config = dict(
    model='contrastive audio-text model',
    dataset='short read English sentences (LibriTTS-R)',
    train_examples=26041,
    n_mels=40,
    hop_length=160,
    input='log_mel',
    spec_augment=True,
    win_length=512,
    tokenizer='word',
    vocab_size=5132,
    loss='softmax',
    embed_dim=128,
    encoder_arch='transformer',
    encoder_norm='layernorm',
    encoder_norm_position='sandwich',
    encoder_activation='quick_gelu',
    encoder_mlp_ratio=3,
    encoder_head_dim=48,
    encoder_fused_qkv=True,
    encoder_bias='none',
    encoder_qk_norm=False,
    encoder_parallel_block=False,
    encoder_dropout=0.1,
    encoder_inner_norm=False,
    encoder_moe='top_k',
    encoder_drop_path=0.15,
    encoder_num_experts=8,
    encoder_moe_every=2,
    encoder_expert_mlp_ratio=1,
    encoder_experts_per_token=1,
    encoder_shared_expert=False,
    encoder_subsampling=4,
    encoder_layers=12,
    encoder_width=160,
    encoder_positions='learned',
    encoder_pooling='mean',
    text_encoder_causal=False,
    text_encoder_width=256,
    text_encoder_layers=8,
    text_encoder_norm='layernorm_no_bias',
    text_encoder_norm_position='pre',
    text_encoder_activation='gelu',
    text_encoder_mlp_ratio=4,
    text_encoder_head_dim=32,
    text_encoder_fused_qkv=True,
    text_encoder_bias='all',
    text_encoder_qk_norm=False,
    text_encoder_parallel_block=False,
    text_encoder_dropout=0.1,
    text_encoder_inner_norm=False,
    text_encoder_moe='expert_choice',
    text_encoder_num_experts=4,
    text_encoder_moe_every=2,
    text_encoder_expert_mlp_ratio=0.25,
    text_encoder_experts_per_token=2,
    text_encoder_shared_expert=True,
    text_encoder_positions='learned',
    residual_init='zero_last',
    optimizer='muon',
    muon_scale='spectral',
    learning_rate=0.022,
    momentum=0.95,
    nesterov=True,
    orthogonalizer='newton_schulz_5',
    adamw_lr_other_params=0.0016,
    max_steps=4200,
    batch_size=512,
    epochs=82.6,
    lr_schedule='linear',
    final_lr_fraction=0.05,
    warmup_steps=840,
    weight_decay=0.1,
    adamw_weight_decay_other_params=0,
)
Rows from block 2 of the text encoder, named by matrix and row number. Rows with one number belong to one neuron. Each number is 128 + 32 x the weight over its row's rms, rounded and kept within 0 to 255. All counts start at 0. Numbers have three digits each. After the name is the row's rms in percent of the matrix's.
# fc1: MLP up (text_encoder.blocks.2.mlp.fc1.weight, 1024x256), inputs 0-85
# fc2: MLP down (text_encoder.blocks.2.mlp.fc2.weight, 256x1024, transposed), outputs 0-85
fc1.170 150:087094166176056106110099114129074075160166125080178155141169139139097126116137112118075161103131189169119124152066131100136089179135104164096139158135086146157166102111097118194088170170092067130107153176129104098132086076201155091107117157124086117143064135
fc2.170 131:174163099167148121177121147147067083093088114128192177117136128072158140105154115167057170140120077132105124150070141160134136132121077178150125168098129147173147089110185103134126095150110116147112194092128115127104114135124116169162169177136123107085149073
fc1.171 068:169038161163093169126119124118134148126144150109155201097152109127080126090157086130142104168108140150084129163119164057101111117117077134036097174170151093136119172046113175073092072102107191111113085131175097145110131107156120150151119180123108124144082144
fc2.171 072:082111138079120092196103141081103107116132134151087092126092144092151165128094151161106109119076143170135050129136097104128114093149214090059112146183087099123139171148072118133132210109157163094175108143127149151122172091140148121131154148173123099152087123
fc1.172 044:138083082163121079093132137138150114175187178133165132089181145149118111123132074063118131180146110141123173113081119124109168095146103135173177135111094126089122101138130093192112095079125133076115091143175149071137087167157148174142219162091140068145130102
fc2.172 061:162108152132154172125180135167138189119097114126174131094131153102107163075147128099162112089106086154062118115163108183128110126116112141146165136073117121170106155134107103087101109139061072098093153067154148123129109097099038146154114087152061155110145105
fc1.173 078:058130123146141118157104120092151127132095099168133159171117069061110112135131093153124176102096117132116065126137189136148151108079098128150099150107135087114156115155187108123141177107185119223136118146152146103086123142160133091160107151240109138125094065
fc2.173 086:186112126127065178131108180181134135098152140140116111150131125121067146172130150126126149096145131164128116189135090133124176155061105131063125088175178139102097196141065077082123113107097143111092130116098100158133149178136159129095127121116095086157080137
fc1.174 054:099096102131130119145089183107133162196168095108098129147087137115112073159133132083128160160164124114141147162139127166112215089152105127051157135162193105131119127136105151111138186137125170113110071041155137164105116186098138122099114116068102154163179142
fc2.174 069:172085151159107107078096191173144111158204127095093159103121115148133129157098166123100146153106115140141156115146181131130125152093121105153099109096162100116114089123145098117145159099128137092129140123084105134193105113155126153161116170085153197182123101
fc1.175 106:132123107127161067097188144046103079131133097150126142101173080095213138164096150137139105113117170150116172145176085107153151158116093069141073083076183106161136159076125172117156148154113137131130135125106131137106149142138239169079123132140136147161175116
fc2.175 110:054134173108127142123113160112094171153169140107145076126139073151108155126179125129090112177116109113119156118151142122101180052154105128142129140115156099113147125131127135087116105150190134163113134069144144141118176089092223129126116165087156132105116114
fc1.176 080:160073159108186125141135088112118170130087120137090140139130102159114079126140144135132100165191187104141171084166109077184125101134081138132175090135166081128081083121103179147111164110160118126141135095153083111109144159095100134110089142156110127127129139
fc2.176 083:116103142147109124115174141117119171198156151128077126139149148083135111156099140119111191172161114138187065138146134146090153142121120086119107148104095107127127093167134137137168072132171137166120045096079104141069132143172129196137109105098109106153128122
fc1.177 041:098077179138134126093084135106148104147144202152145133134104093143074108160144155203078115122071162081119128156134158143159090144091119135179117097124139176158107143125109127164116151178091149118091138146129162104117102168133235154116142107153150085135090105
fc2.177 060:130126133118154161153129099129094140150113141102152107135083130152106186071154150203123125110108165097185107138158120105134079162087112080168076090123102126157115106104179076112134160133128074159104080178131124115142113119159170158101199119161187112182113097
fc1.178 141:093127138080131171162105084155129122193105080093100119129115114157128041182152196157155167111163151073154135119183163129100135098094185098146108099107091129141183136112200146169119113159107138173097111109053145087123161077110097150098137104174089130168062086
fc2.178 139:094033149143132149148116081110137149153137132134100130156151051094134131120117112155088169161124123067106145121079131135105105140130107179066113138128147153094130127113168085103142212168166129101128198163160170134185123153093102173161127065113126163145143163
fc1.179 130:120105156103134140103151088092137164134126171056146123101123155091107120150107075134149096148162092161067081140146087194135169117124152156077055112153160110124119150117128111140122137076100133064130162139152115130108165129143173160163116117098107047151131139
fc2.179 125:087119172100155134205099137140129107141147148191108105139128051085094121154130060184103139140125127116145158137139120071100142084127109179107116083107115125181127157087131138154080089146102108116133149116107083185104182129173170107157131162120139068146192120
fc1.180 107:131128109122129186134094179102145047109163119190158195140077075151128075160132154109084177070133131156129098093186077108153153125138115158140133107108163117130136156110177157136107140076135166125174106183080090121115144173121177143064170134118083125061170157
fc2.180 108:085155151145124144117085123139080077169162104137092131110185082123169150128189112127096095141161157140116149130114096124065103139178086189144081088075120179125168192144143083123092157147112123145111132154158073156141143123160106128122140172101139122096142172
fc1.181 100:211134184092146059123132089091120173140138177158185143091123119112075143166085088131160083082136072169059129170131085108130087121135181131167161087088131150099085108110120141119121124095128109127094155090135156162117153133091162120121167160055126133101173161
fc2.181 101:102135125109128107137131141149174176144084144124111176117127113177124076181090114110111119125106079139109123092168133088130096164069111135104112126118116086140103123152124085188235084162093208090119091166094143208092070129109145136138136146078110198161182079
fc1.182 117:096140145151120069095106114123167136156104143108122120185176095166149117112115168139087112115199090064138133099130115109134117133121062145116121111111153086132128116064095112128137081084160108086179081099114138155131150073141144164153130061139123159082144096
fc2.182 110:113090103153166078152123135133140128127138139106123111103148179130133052104123197117146084102158166126152070121132092173059151090183191215145121182092107123103127149092106160149133124217089099151160130154122112133126172113175170152113195145164100127068103108
fc1.183 118:114160113130131137176121161158165125119145121137172128187057103121173106151164067112089125078143131126097170110146157080123114133114120159091091128100168111165116131131163120109132162157121170109172104175137112154148135131168133090130109143092146154117149143
fc2.183 121:172152205111135190106126109137165105132094141153147139172136085152073125130119099124092141105102098127116152117109114077086106072141101182129148117149127130224110168123138119151129108132098136140117119138162098104153118118171101087132121107128125146068093156
fc1.184 072:101149114123126183126116155099087104170117092085101119093130145131080156219132044161132114140128087136081160119144115098153151108134155148118090127084161133112110130170110135094139111124069128136155123066159080131059147137167123152165134135161149108152126143
fc2.184 076:157133112107122166173121142097119134145157168162141115195178153111091188191109126127086111095147097077144142161145124068122171083147098095084124113160173155079163162101147153163120132109078096133140141133146119104120116139141129126138139103140120101137099109
fc1.185 091:070153079119126089178100157111055120202092220138090090107141152138096163134163114165109147121128145102160127098153085142137082157135121147090147075090143124103128163129117107102096133146158177191181089205127138092118101085162102053137145135146146149149143126
fc2.185 092:135123142132154159175151050121076157159105102104200132162138157135078124074104105099168136129070084096113134133114142123126110100107078102114117088152120149150108125146148125142116098131069122146122074108115136171067100092083163124128163088174124142081145155
fc1.186 119:126080128113094146156113148137104095192113149132104185085153177139096063173124131075093178134088117172068138149164131158143131126143176145138108185080120156147154137058178124087118106165121161141170161104111059157115125132141169193116148105097109076130172079
fc2.186 103:099171162189079177132132147082175166090111120171124134171080132063115160120065154144177177127044197121140154162081104123100161104148082105148127077145122121130088135126121116085118111093095116136155131171090093083119112116156134131102152154155149120126111188
fc1.187 071:113144112135192157162171109117043066108134088134115103145116102148049142152090137140123104125079090147110156121084124169148120087136056063128103100155118134078194169129107125139143155090138148125111157127102176061108128138165188107111117157133115106177137094
fc2.187 073:137126125155125090183133097173140181131131149124121092131128126066076082112132135118131146160156156191087161190197132112098128120144107188124169187097120143201180136148122112093127122122160149138115076122111193177037180152168168069154116165168169089072140126
fc1.188 119:128071075110124111147150135116110113157137150110104172142141167159104114130105132186067121087044119143100132143124125088103121115130123110129134138122235149094109196170135176153111133114137157144123134105153192104101140157131175157132129117105170066133162111
fc2.188 119:088148133149081128161117120142086150157105148089130103116094107161121155153118106124049143105096147173140164084115145187105165152152061132163130091092107177148087142169082121103159166141145108135071158086193156146155153091106149049124126128113148132133101140
fc1.189 079:116143104080159166174185113146095158114076202119153141173098109087148096065093090098108160146069162158109122154136152082123099084109202072183138102128101145118211123117090137161133155105097195136128158090097110179148123138163154112170134143145119086119151139
fc2.189 091:138098126123138111061138125122097116188142125135113127161145114169165208200154082165056150155145155114168127202114119124121116092137165123165135125118078088113037167119102140124139124125084135159144109096093136128130133149117153121018120126088161094160099050
fc1.190 134:159071132183105155105136142086108103129115145113167127155067074112084116115130107131105113180102123111112117109143108101148110148145150108147126099126157128162107121121139089073079170075217201151074085155170136118181114097210124158159085162119127092136076100
fc2.190 131:143101079174083152149090135131134126112122146130123104176158100144133122144105131161132155149184092192041074155106085138105163163200143136109097158084144124184076082104177106167148112145137162045113128154147098130070126089152145124096120104102131124144083169
fc1.191 147:092159119152172120057102081153092169157151145149150151191102101124126095147155090101117150099183121148128146149126203107139057102129136108116116107126158148133187195192161164145113105135111176129127174144142075151050133108090149163147123117131152164165136176
fc2.191 138:096080095140178147170162134074090106146118132117127093134075144116164073162072139116148174184137179174161180073148100179126129143149115132120086163118154124205132132152132099120165111121102124128153096088114165102145076147158169097079160116047124101152144133
fc1.192 066:136159119113075131116147110150123140146093122171154113161160140149074134104110123141079132125182157138150110093122115053147141120137125105127096118165091124145152079118104177157058145104120102147109097155183106143138122160161129075124172093141173145068110109
fc2.192 073:146094056138115079133120141087097148173154143083126120117129189113122165144119157178089110134142109121158146113140092096149066129179123177127145130183108161111115113143076105155056174187172082110129130167153100146080107201136183136166144117129176127136151123
fc1.193 073:125104102122114129107107058153113167122143243131105116140147085069121131186130163078075110085072134155149125170097141112145087107142146152103188094150177155163087068127165181132150109180145116109154082119179129148100175128120134146135054120108166177094159151
fc2.193 084:122076109167143098156116086126135104077161144090125087160161122075091113177096077141109081166116096063092153095106123083158132179158105158085182132109162101113169135105154167109131166110098128143129118090133067184092153084140115145165110110083134124120140141
fc1.194 046:168112207089127196160128084172181157146164174173091138120147174100117125173089115101139131150099142124165175090126167126133085144146108120105139109078089111122152129148093105099132140096133117142146103184124110127088184193123158143098160160166138113104103118
fc2.194 064:168140086111114136131062090158182072101153154169156122128168119190066136070104164140091093105124188178152096149106132142145049161155098127083114186094078124123124172126139109146129127154114076202148107145111092117069112157134119112084196129128108203076143116
fc1.195 094:062164125091102149186172067167170104149154109146134105130117093128147168156187147159109136151156106132148167124118083124123133078101185123091207122136184189098073107097155123161104154135148094171136118084140141090168176094115085179126153159154125118128084125
fc2.195 092:163154116162107126096116058074062067196128176149123114073125114150167137113096215126126127188102095093100120105114091125125092153159162178089082068122096146132098196116125123106141138073142112146094086110174126069112156132127179101105107134114166144131160116
fc1.196 135:101115135154097151087073095164162118081124142187187147165062170113145121086153146131102109127081125138090084094107139099150060119105089138100132138202119170168159138117195153149120089098123158138112174178130052107110186169156145124173128142132166149114145122
fc2.196 128:125142101140092091108182190135106154137145101165093136151105181163093139129126127153091150098164181099138096175146128168115163141185049128133112150139158129103133103109099131101138048129143142195171173084128178131122126169088104091103142147110110146170157077
fc1.197 086:114132084149184097171164132091096119184101149186110108142135123138075100087161154123116151072209090121118126139103101166105090099121132105115139093080132103157116063127126229129096148137103088166183125152130091101127061127088110126124134099111136149161190142
fc2.197 087:147063130147126164132114076046134145150132162134097098149140152099073148149171146174125131145090128075165132124151127176150171127114171103122119107143092100120115102129162165182094146120151110112152109076143092117078157141126085154149061080179105155101156147
fc1.198 144:097111075118098126109179096097162109118140119167128102103168107111107113146168172140145123080104149149109103119187146149112101182137124135125155136134092099148092050141132169114158158127149124123090149097101158130123096140111138148102092102130124142122099160
fc2.198 152:103140125157141134109096149111153139220099100147112157117145154162125077127105148109142108149166089110092126132080143130162137144070135104130146107072126135202174183184123075143159111164101157129140188118162096117115123147106114139121156174134120119124105102
fc1.199 169:114161091148113142159144136152103153130145099082093105115104096076128073174105088160130145095168109146175120100185095109168107117106110104110143133146125078146131185112171095124089132174139137129146123157183174102134054175105059194113113103101187090161102131
fc2.199 153:121141124130095158138053130147146107057140184074123147178158090154136168074123154140139124179127040106137167114100102094177124105135110141143149068113155174126068148099156149108145156134099087147108110102099104112147090113112147140189098146182111099134115070
fc1.200 100:198124117129078120135131114076156155133133149089090120125175150126139101120105152101126122135125122123094146100167122096118147168085150132145109124136086132128156106210120084121154138146066200107059189151079142058171119153115134111098199087120158145146108099
fc2.200 095:137167137191094124114128114102179149199095109145121124117164140148131142112143128091091150167164135145147126172111114136146123117174132123105089160114132169111115080141142106139132122129068151142072106112111188190067071108119070174163078137108109169130128122
fc1.201 149:185126166126114153127098120120199113092139123085123104143094105134140116142200082112138154169140095117175123132184124108112105125070114102133130166117196131126097137163179158088138131126160129101138112119170156157110162143120127050154142110108133103162168086
fc2.201 146:159156134145102116143107102124105146062145153124115128052161089186190105114163142034134148114148154130121102118096128102151061178048135105112154141118091163082126093100119176124117089100181156148169203047078140154215088125144108151162143148151035134119147128
fc1.202 094:168108147091161120139119121145100068136155146126117142073167145120154117135158116081093144156105156165095097028131118162042192125173187135078112114099140114120098118158138132118092133052086139157091071133093194165156129127113160104125132224110107139124105139
fc2.202 095:123167106141119136138151156147104151101093184099155107143157112143157145103120146084120114091158144092110143082137150135139141093140115134128132082131127082157108176160080183173131088106145126117103167137176165112173136117079124062123151113120105174140109184
fc1.203 110:106090136129166112142175149096187163131121161123063044118090086150170089167108080097153157100081176128178149174114149077148083118101123116153140116159161122182142069083095150128103152102192127054139082123141150152150156090169188138118137119114185089086128176
fc2.203 108:126156135162117111112121117101113117074157151099164165139162101121152106120117092132188091213129103082161184096104150163104147093126075121177106132152060087166080160084119137153138107145119089119144118120139148141207101087159121163090140139063070074131085108
fc1.204 074:125110072142089089115121154130051127142107155122091145127129199144144171069091151108108165135178124152138173129134165145169195099231124104143177130127174152150131186113158105136135116177102081128127106122118100132155207105175073127124133114105131123096086074
fc2.204 080:173108106104118121132125073167127130088142069066105091117112093149085089096095163142135139144134142130102126118151141178141129149142102166180080135168139117109087116123096094142181169120087143138183172094136083136156097194186146174160114115126122093123163081
fc1.205 103:104164156106164179070171131129130154103098109143171109141089105132147154122132224095119118062102086131105113144099204181159141121127123089132129158174151150113119113120146104215128166114145071127098132167089167146138068158175132116140159151144134147132070088
fc2.205 104:155067152095112129151084152121125139142143148096137112144101095131147136146078069167123096134128134141128156153134119116108063136167107159115146132152080143177092145152094140067112126180108178120110131142158087153117079136161139190134167166100117097103127196
fc1.206 076:174154090048165105123084099132154165139153172065128132141113139126106081197146086132116114162144101139095125080156088158178156126128149135150185147122156123175131100162131083102099113139132072143116151128131160124177146073208082131145127187064136110089076074
fc2.206 082:203159108102137199116098128110099138141152162096113133138116131211119104145172146115167088084117120118171095105122090133095113112123157114163116124175137075110132140130135113119148152064144111177145127165090197125201150109117193171139166151198125076130149165
fc1.207 140:117114094122152092089048088140161115116070155064139104133141122063174108134070137131092153167159158150100124127183147176160142152141107149126111143123133112151152075163130134090122133101155101111098102103068100132143106128126055177114111086139204141149164098
fc2.207 133:096056150162145079149157152149112120154073130113113141116150129155080128169175204106084144104124165058115127147114162146099118114104150107086085147146132165118159145113143113104103205108113172059143171058157100145119133113088118135150090128146104191143107066
fc1.208 123:127145096085142099123061101124120083157083121114124107092185177145093100164135125187095151143189116101168081121151101154113086106120041162101087121162112159137149086146060082194130125176124138161097089198061165117162105109159132139158068127179123115070078189
fc2.208 114:127203201155176077111100092092128136096132172040133134168104128088094152128167098111107191171107155158140108151072089091136143139168115109119133171114120109131152093083095143133113121179152141142130137196119164121163126124136133122110093089187098097107069082
fc1.209 128:228120126176178144116166151110121113102111123142119133107183118123173145124138143087135135178096169140168061148159128145090145154076114047145140135119060161100113134092165123043164165148153103143159169182115142089157135122090138171158102148137116078098118089
fc2.209 127:136150158105137141132080091034142115118156121148117135106133107156062090119113149159118108135112161212110106056078137112145081124104130111068107139155123087178180131129133146184125125185096144114136108158133072154121146105142152080152156134121138093104106094
fc1.210 074:164190087127129131086183073117076160143095109139121107142155138107096152173152206159114174172196119146122176116140134071096120176152129101169120106091147154138154108149119093136176161103110113144122099079122063106138102072118086127185125141116116166178175133
fc2.210 076:064093171095093136128141115136179178123165155136168120089148066192110117130131044133132202121159118088103113094121100092066118127158107137189136108180198209162165100106116148073118178097103154153134166112152144105142086151113058210160172139141124114145127132
fc1.211 105:106117166134218161145161157097033104165107123159193125103176124114078180137128167130105203130159135105095140106108105130159116130173103097097161172077127153137122203115064175115111133138096150111165091165130111183117017127098089155130105113113142178090140124
fc2.211 097:090094137181139053136097154155120170102116150088119095187094144134159136063103119053124125139188133146120096098144107110142115085152121131130132180102168091120085158107130153130106172077183140163111079154166162157091156146179141176153148106137174104117130123
fc1.212 110:128142092164113146148154113087138167115088118072114087121129139106102086156029147125147069138120162103120182151121115150084153122115093186097167123131107105150120129092113116212120129133110174125158092114133118110120123090140118117101044127102129122103089109
fc2.212 126:138138150136115153131115067113156116089109055162151122134137097189102084123121141138123129134114154112101116166167103113121117175165173144055209129149159105108134129094135067137108129095183151112122121155105160205174159126132080143157183106153099093150125158
fc1.213 136:144173167041162115140075094108114127221097154145143122104114172092186067132134147139149091174082147186138093167118128134042040136161090107106136039200144122131120117159114088130123139133071148108173058079143091102196143159143138124076117153111101118106104115
fc2.213 142:115090141131143115151141157099142100157161154121172161127073150123138099126060109161127106103153134133103115061077111196237104124122125119121163133119112099090151155098102144087128131101131099138142131186085136093094068096149100118179104109143110102130158153
fc1.214 075:158141168142109171123170117099121080148118112153094131172137145212108142119077110142099103117174144133092184132174108113083144121120105143139090150111109080136115154128135169094071132128103129152101062079138159160174139168188103105119124134113080150103141129
fc2.214 084:122139140120193140138172098085132116068095114153152109103190129145171067130112127103182136095160095068059111094145130193145122139125147068196160088112142104130139125077114090077167177139126162122151127084082086117101130086107129165160094152103144135103132081
fc1.215 122:118111164086108148121161164098126151103147143149150113144068052140121097177189128182140111129090174134124100122118131186074148135184104125159160151120124143200119164147078063135156130059105148133092122132170110088119190142123097129168158113153102083095148116
fc2.215 114:059110121147085185115161103117171166081135176124102147123120100093074123155169172124116123167176079120092115111121137190170157097137122108105108106118199175102112160115139129136129190127120081104133089135146138140092162093113171091089097141142149100124070129
fc1.216 067:191152141114090122145117136092163135200105117094174086127121140135128136119104109110169077199167096145102133089096128100155069088152174084109152151167104150103086125107096118117168155120100132144129051133145134145104128183083078115143164185148066040138088089
fc2.216 075:117122154189121082189151080064143098175075112089095109131112127156162107154120069158044123148133168129079121173125076063105139153178112044116142148067128090121153162112164109157167171127133091096173157132098102154104144143173119188092153120111102104126125106
fc1.217 114:108142099159136137075124115166088169158120115126064187113063205156113163082119081129117126109144093129104151099071079153115115123155206152119156129079131157185142130082159065122092128126097103187133104044160138150103142114094110151176121105110092130111175143
fc2.217 109:180069138097128085152143136174101115119124096126117133156156202091149148132131110087064143201125151146149053119120130153106160126064112092116122137158115201145212202170117102118153117188131110113079109172126176140127146172120153146145127157129156111123186111
fc1.218 059:160138065103101141151148112150115141066145138118093178155127108105106145146117153167093169132065082105174094116138168130074117127142165144087141150157147136055203153102184185103122092153149106143050071087170105100125136165133119160161144133073185125099110070
fc2.218 068:179122081115188155193141157068160097162115147117164118189134155074129141102130150170142137116140110123125113124124096137129153112147097142071139088138148103111106146153207158116111161139126107104075096081141112133093106141139097179164127164117135121138139130
fc1.219 096:140161095102069046146155154130075128156137105102114127150149110106146134207153078174115113117074101089128130146181145131153103157109169185155148094134122161116159136107134174160113157138103144092121124176098141156131132114163157154169100124107110113022133169
fc2.219 094:110152155110108150133103122113118117185135163183103179044176114158119126130129066128101162132100081113126102096086139082131144113152153182077132126112107178180192165118132122184155206101174134123083065141089147098093113120119139081141094125128134161153121156
fc1.220 088:107136083109136116200183151140139098122135243114129125125167112119099086118097098093136066134090118097214142190088099121070162099142069128129131132131161103128089141129098164101163127122177161214112218157136122135127121119142140109141131157107155116161165122
fc2.220 089:157102078106150119129092095082078125110129133179120099137065199115138160159084161099109185193104103115124181117130185142124126100138143154225116091043146108155067117106115147070152133141075119126161155089170121127103062148147125110149112097077079117114086117
fc1.221 070:058142138118104087044069097093145203176125075128100185202124147160133144128104162111134163108131140156199044168081136111159129142141080109119122081156148160125114096135084091117135127128076130165143137126142185124142137155118160118170091080103141096137135140
fc2.221 077:131120157129088186188181173100105156088073165146082157158123057114086091141085092184113165141168148209142116128134090105159067124111095089198090154156106135153115158180203130135130127105071152118135134135092147110104137127130103190106093126128127148083109127
fc1.222 113:091149109153109173105138117108109157138094126146137072150113081123103117147127169157172105105085144134133141189141142115113166169096151153128188128136129156117165138130134081108114146083111132157128111107110156041142140104149086181146070097168128136176131144
fc2.222 117:121122093120148086101149143123141095137142119145194166033096131096121109110088166111147103090078134071167143189150179089169128180147166066131195153108166097131057114064085121150144097094114161147051131141095079134126161104157118155110140089185151124120147116
fc1.223 144:088152138129112158115091137181086123124088132153123165077160119121117084118132075172100163137117119160104128137150093111109164157141155168154145138069179078093154161100073149169101119135105128095065148131077134168086149096135154138152140104090133077083112152
fc2.223 140:102106131082169131129105154105206171124101113081100083157200149129119144146147130111124149104103116131156161122066107150129133114149143154107164105104109122199114146111162128185178114232093115169152102113125126134119115135158070136147146090132144137108153100
fc1.224 111:124172106131099084098156175111104137103122167054126105208135118084153139176151087116074108135154051131176161117114122110118156142147132155097149097140084114122104145181161079074050204129140171189165096126131141151073072183092121157098152149131150067108068162
fc2.224 098:135110158132096182107104115142106116175124125129131078189080121176230106185118163246137134118161077107135091131158138102153139127091131106116175098113166145123092122105168078113097076182144115127109153126093166114164171074135137168188148103122116144104141135
fc1.225 133:164079116100095154096125095072159080137182098081204144152139148149109063058150191126081116109144169076114150100121163218125139121104132150088132107072120137128169090141153166220094133087081145119112149109151128128146186197115171136141149097184137122100097081
fc2.225 132:156120137160161162128104104150080128174185177104192124122117176125123110112090119106140104131124119077126144185122186114142152090127160088083143154153213102140207192107096115120129176176138160103133143162134135176152098143090125114108192132144094090105184130
fc1.226 138:145068147126097179063143151123091157145075084132118152174154154078133126113100167172117108141119166131074117134124143100162138140091147076144159182143162167165184137098182216176093156137164150139121086105078105124157129197153102172181088097089122141128103096
fc2.226 135:106123082129068087113075169104152135050084135205142131138138148179092089175103156065180132115152125172085097113075085149123070077109074114115151133101194143137123156106124114095135103103130183132158116140103106205112113131177170096163111118164132143183151090
fc1.227 131:069125137073077130146077150140104127118147109043140129157164111161156124204116128082169167124180128121180127162101153100097140191183124052101119147098155152138188165213112147098121142113202107157125126115118157163155146178115137174151133113106126120130124122
fc2.227 114:106155134151097150105113157116093193119066142131105161147113131173152201137109131142097136154116109090169144122083150096148131063148094093130126075089147110068091060159109167098140106164117113183126090087146112108150135147121094096099128093155102130154137137
fc1.228 110:094141165123187134165089170150159126121082116084115143091061108132110161142130092117136161148123073131088115125151125155172150166179108089118129190089100196113104084132105091168118155158092174126124119115134135122069149175112153147181165173136139144103141147
fc2.228 112:125161103082122114084132116149130120150096106149133106132152110086170100114152112110095197087152058192107100140128130095081177121075136149100101130131200131095135091139196130130092131122187132081063154073157103142142178054134128093123159117155126193101155130
fc1.229 149:146111109119126114171125087069128105129075104160179154113094122124089098126131104100159170088166105141092123158125102143075165138173084123152105073117128123147136101112195127133136189146103144162124114118148148113135143154167098128130069155108111115110120103
fc2.229 132:069197167127166078130130142169088080094127180110139175105151076095101134089131128110131048160136151119202145137124128136145173126160096163170184130171102155098125159126127138112156083134135126142147146129111125166157174153107167110133130115136094065083091129
fc1.230 073:152158139143171126143108092039101104148095078093186137121153123143126151175145100083141159151120107147100146091082047147121098088088115120109161119061091143140186199112168117151183171090129100088132165124107163124108124153108133117075183164079125157114084122
fc2.230 076:132101219117092123140148114076088148186091097140132190202131145151166191104113185106114129090167232157122129173123111117161073125123122146127171100186134092151167172189081119112115114164152146156084074140068117126056125110151105156109148131131068086145124103
fc1.231 101:126159121128103156122146138146061153186158085134095157138118138087124153092076125113125150161098170141100158077136177137067179113131144122118130083148155106188221096149161136157123126104128131119103085090128134169118134107151109140073117188148126121137104113
fc2.231 101:125139117112188187146095107059096097162128111117186134147111126097144076141119113064115092158115156160118083075122116118153159117127161176120166145134109134189137095101167164096023107151107110124112153096174095167160152095126139157154070124174175047156119121
fc1.232 043:145119105104099173117057086144106131165165165125130138044132094084112143137191202150048096119081115127122146094088127115119120071150122125098138098148104136119088105082135140159150123113110181130092054126132135073142111100095158178126115120083179144125130122
fc2.232 064:048073061071080138139145148122116172186128104082163116136129067118102192157120141143116133110128058122120123176111140152099095128161107101139092145161101116095148130102054147129146214109145103117102179148140096127147176159087087110134153096105122087150078139
fc1.233 121:112124087115117111067177153069075110124122154133103122150146119148155132128149178184125153086134105145121060141111055125171119097121109141138183134112115099146140066153052128151115103159094149155097131131109133111161140137064185071104119161138164079141117081
fc2.233 117:135137130151148142139158125097148117092172099083108139156135139126120179071226169176128107067187122123109128107104121062185095080206201125125118166115118101128103115138171061141191123113122117151167154153111047130117139155098153145127155169116170126099138096
fc1.234 124:160141113077140088157103136085123159105138158166116211143084076113171123180151049150129061107118093213164109135085166144147165172139092097135137091138127125169149142110193153112107137158056085158121163138109130157153145161102177099185093118138134088159062080
fc2.234 121:104143174098134106121136143147154200127086160106128116124109108162152122165122101166167089140132156140098113106131134144122101116139050120125150124130112143090097153124141150162125183103164094164172142123163190141153116078124180111074102143117133099105132120
fc1.235 069:143091109107082120203118141130076096144126091151118149113123131198040126169111124134146158150133124141090155070143166120138160100120109073111156107089156113133147109142105174183105137141141125162114172141098124116142113114127133118070119164119148122185144102
fc2.235 075:190131151116086180113110116171096092145180199058115125085170144144139126123137107128147107128119139103121091127139148144091135160153105167075183128140108100137177100142127125188232156105164085146144112174151115165140130112106162097160150107194091149110143144
fc1.236 088:135119124153178131119095121056131094158132108170088114176126090197151172168169143072095095109172085120143135175061096141069135139138060107196117154134205085119143150108165114138144177086129093159106108142089142121126101169111116157132108155136148123174076186
fc2.236 088:143089151143114153066174126114138085097093149125158085152139116109189159150208142153115063174147086150109071151153113129126100164100145126158150140186133124117134125110090112156104138119109151137139093130066110079144132191150131129110126138055080118114135149
fc1.237 157:127117127148120064108100109174118163209140095117100149104112128166145148163118107122148129135088124132160129079169154113141195168067131120114094166142110080141147124160145098141133103118144123130074122101165111211167128100171142153150116153054077050118126109
fc2.237 159:133143136127124121137106129116179136118111130111157098133114096128158078066077093149140122146125116080103102130163155145106117155144121111135057128133113145084097139150152098129075152153121158136050151125123083144211111080122108103132167134098149104210167170
fc1.238 125:143099132154133103137110163177178082107149088121147166120147099109139160133135191063124119095137122089164144099146139118136082137080095139105139142085118103112112125097124177129146175199132116130101108170088123161146126101108159111131104114160166136092165116
fc2.238 137:144116112117190094129121125128130106142159102145100091063153104147158143100109118104089076087160122155183121192092114161130128137117169067172118138054147136093132182069148220132116090100191082140152160154104116106139149145147160144071060124077129106088174125
fc1.239 110:144197129075132150146172093109134146147172108187168108117078086116102123180094102135161102101116133149095081087198121098125187101119083116086145097166134174125061131156092113146151169114155046135150106116067086135161142171143133089135114135138109122094148151
fc2.239 110:068091127162124135156151112139077121190085138169180130131093138145099159137132119138139080157110098149114135108107125180138085143140210124196131182090185181096151146135110094089054164058085160088097138086071106133102091124102198104140105144134126158197149157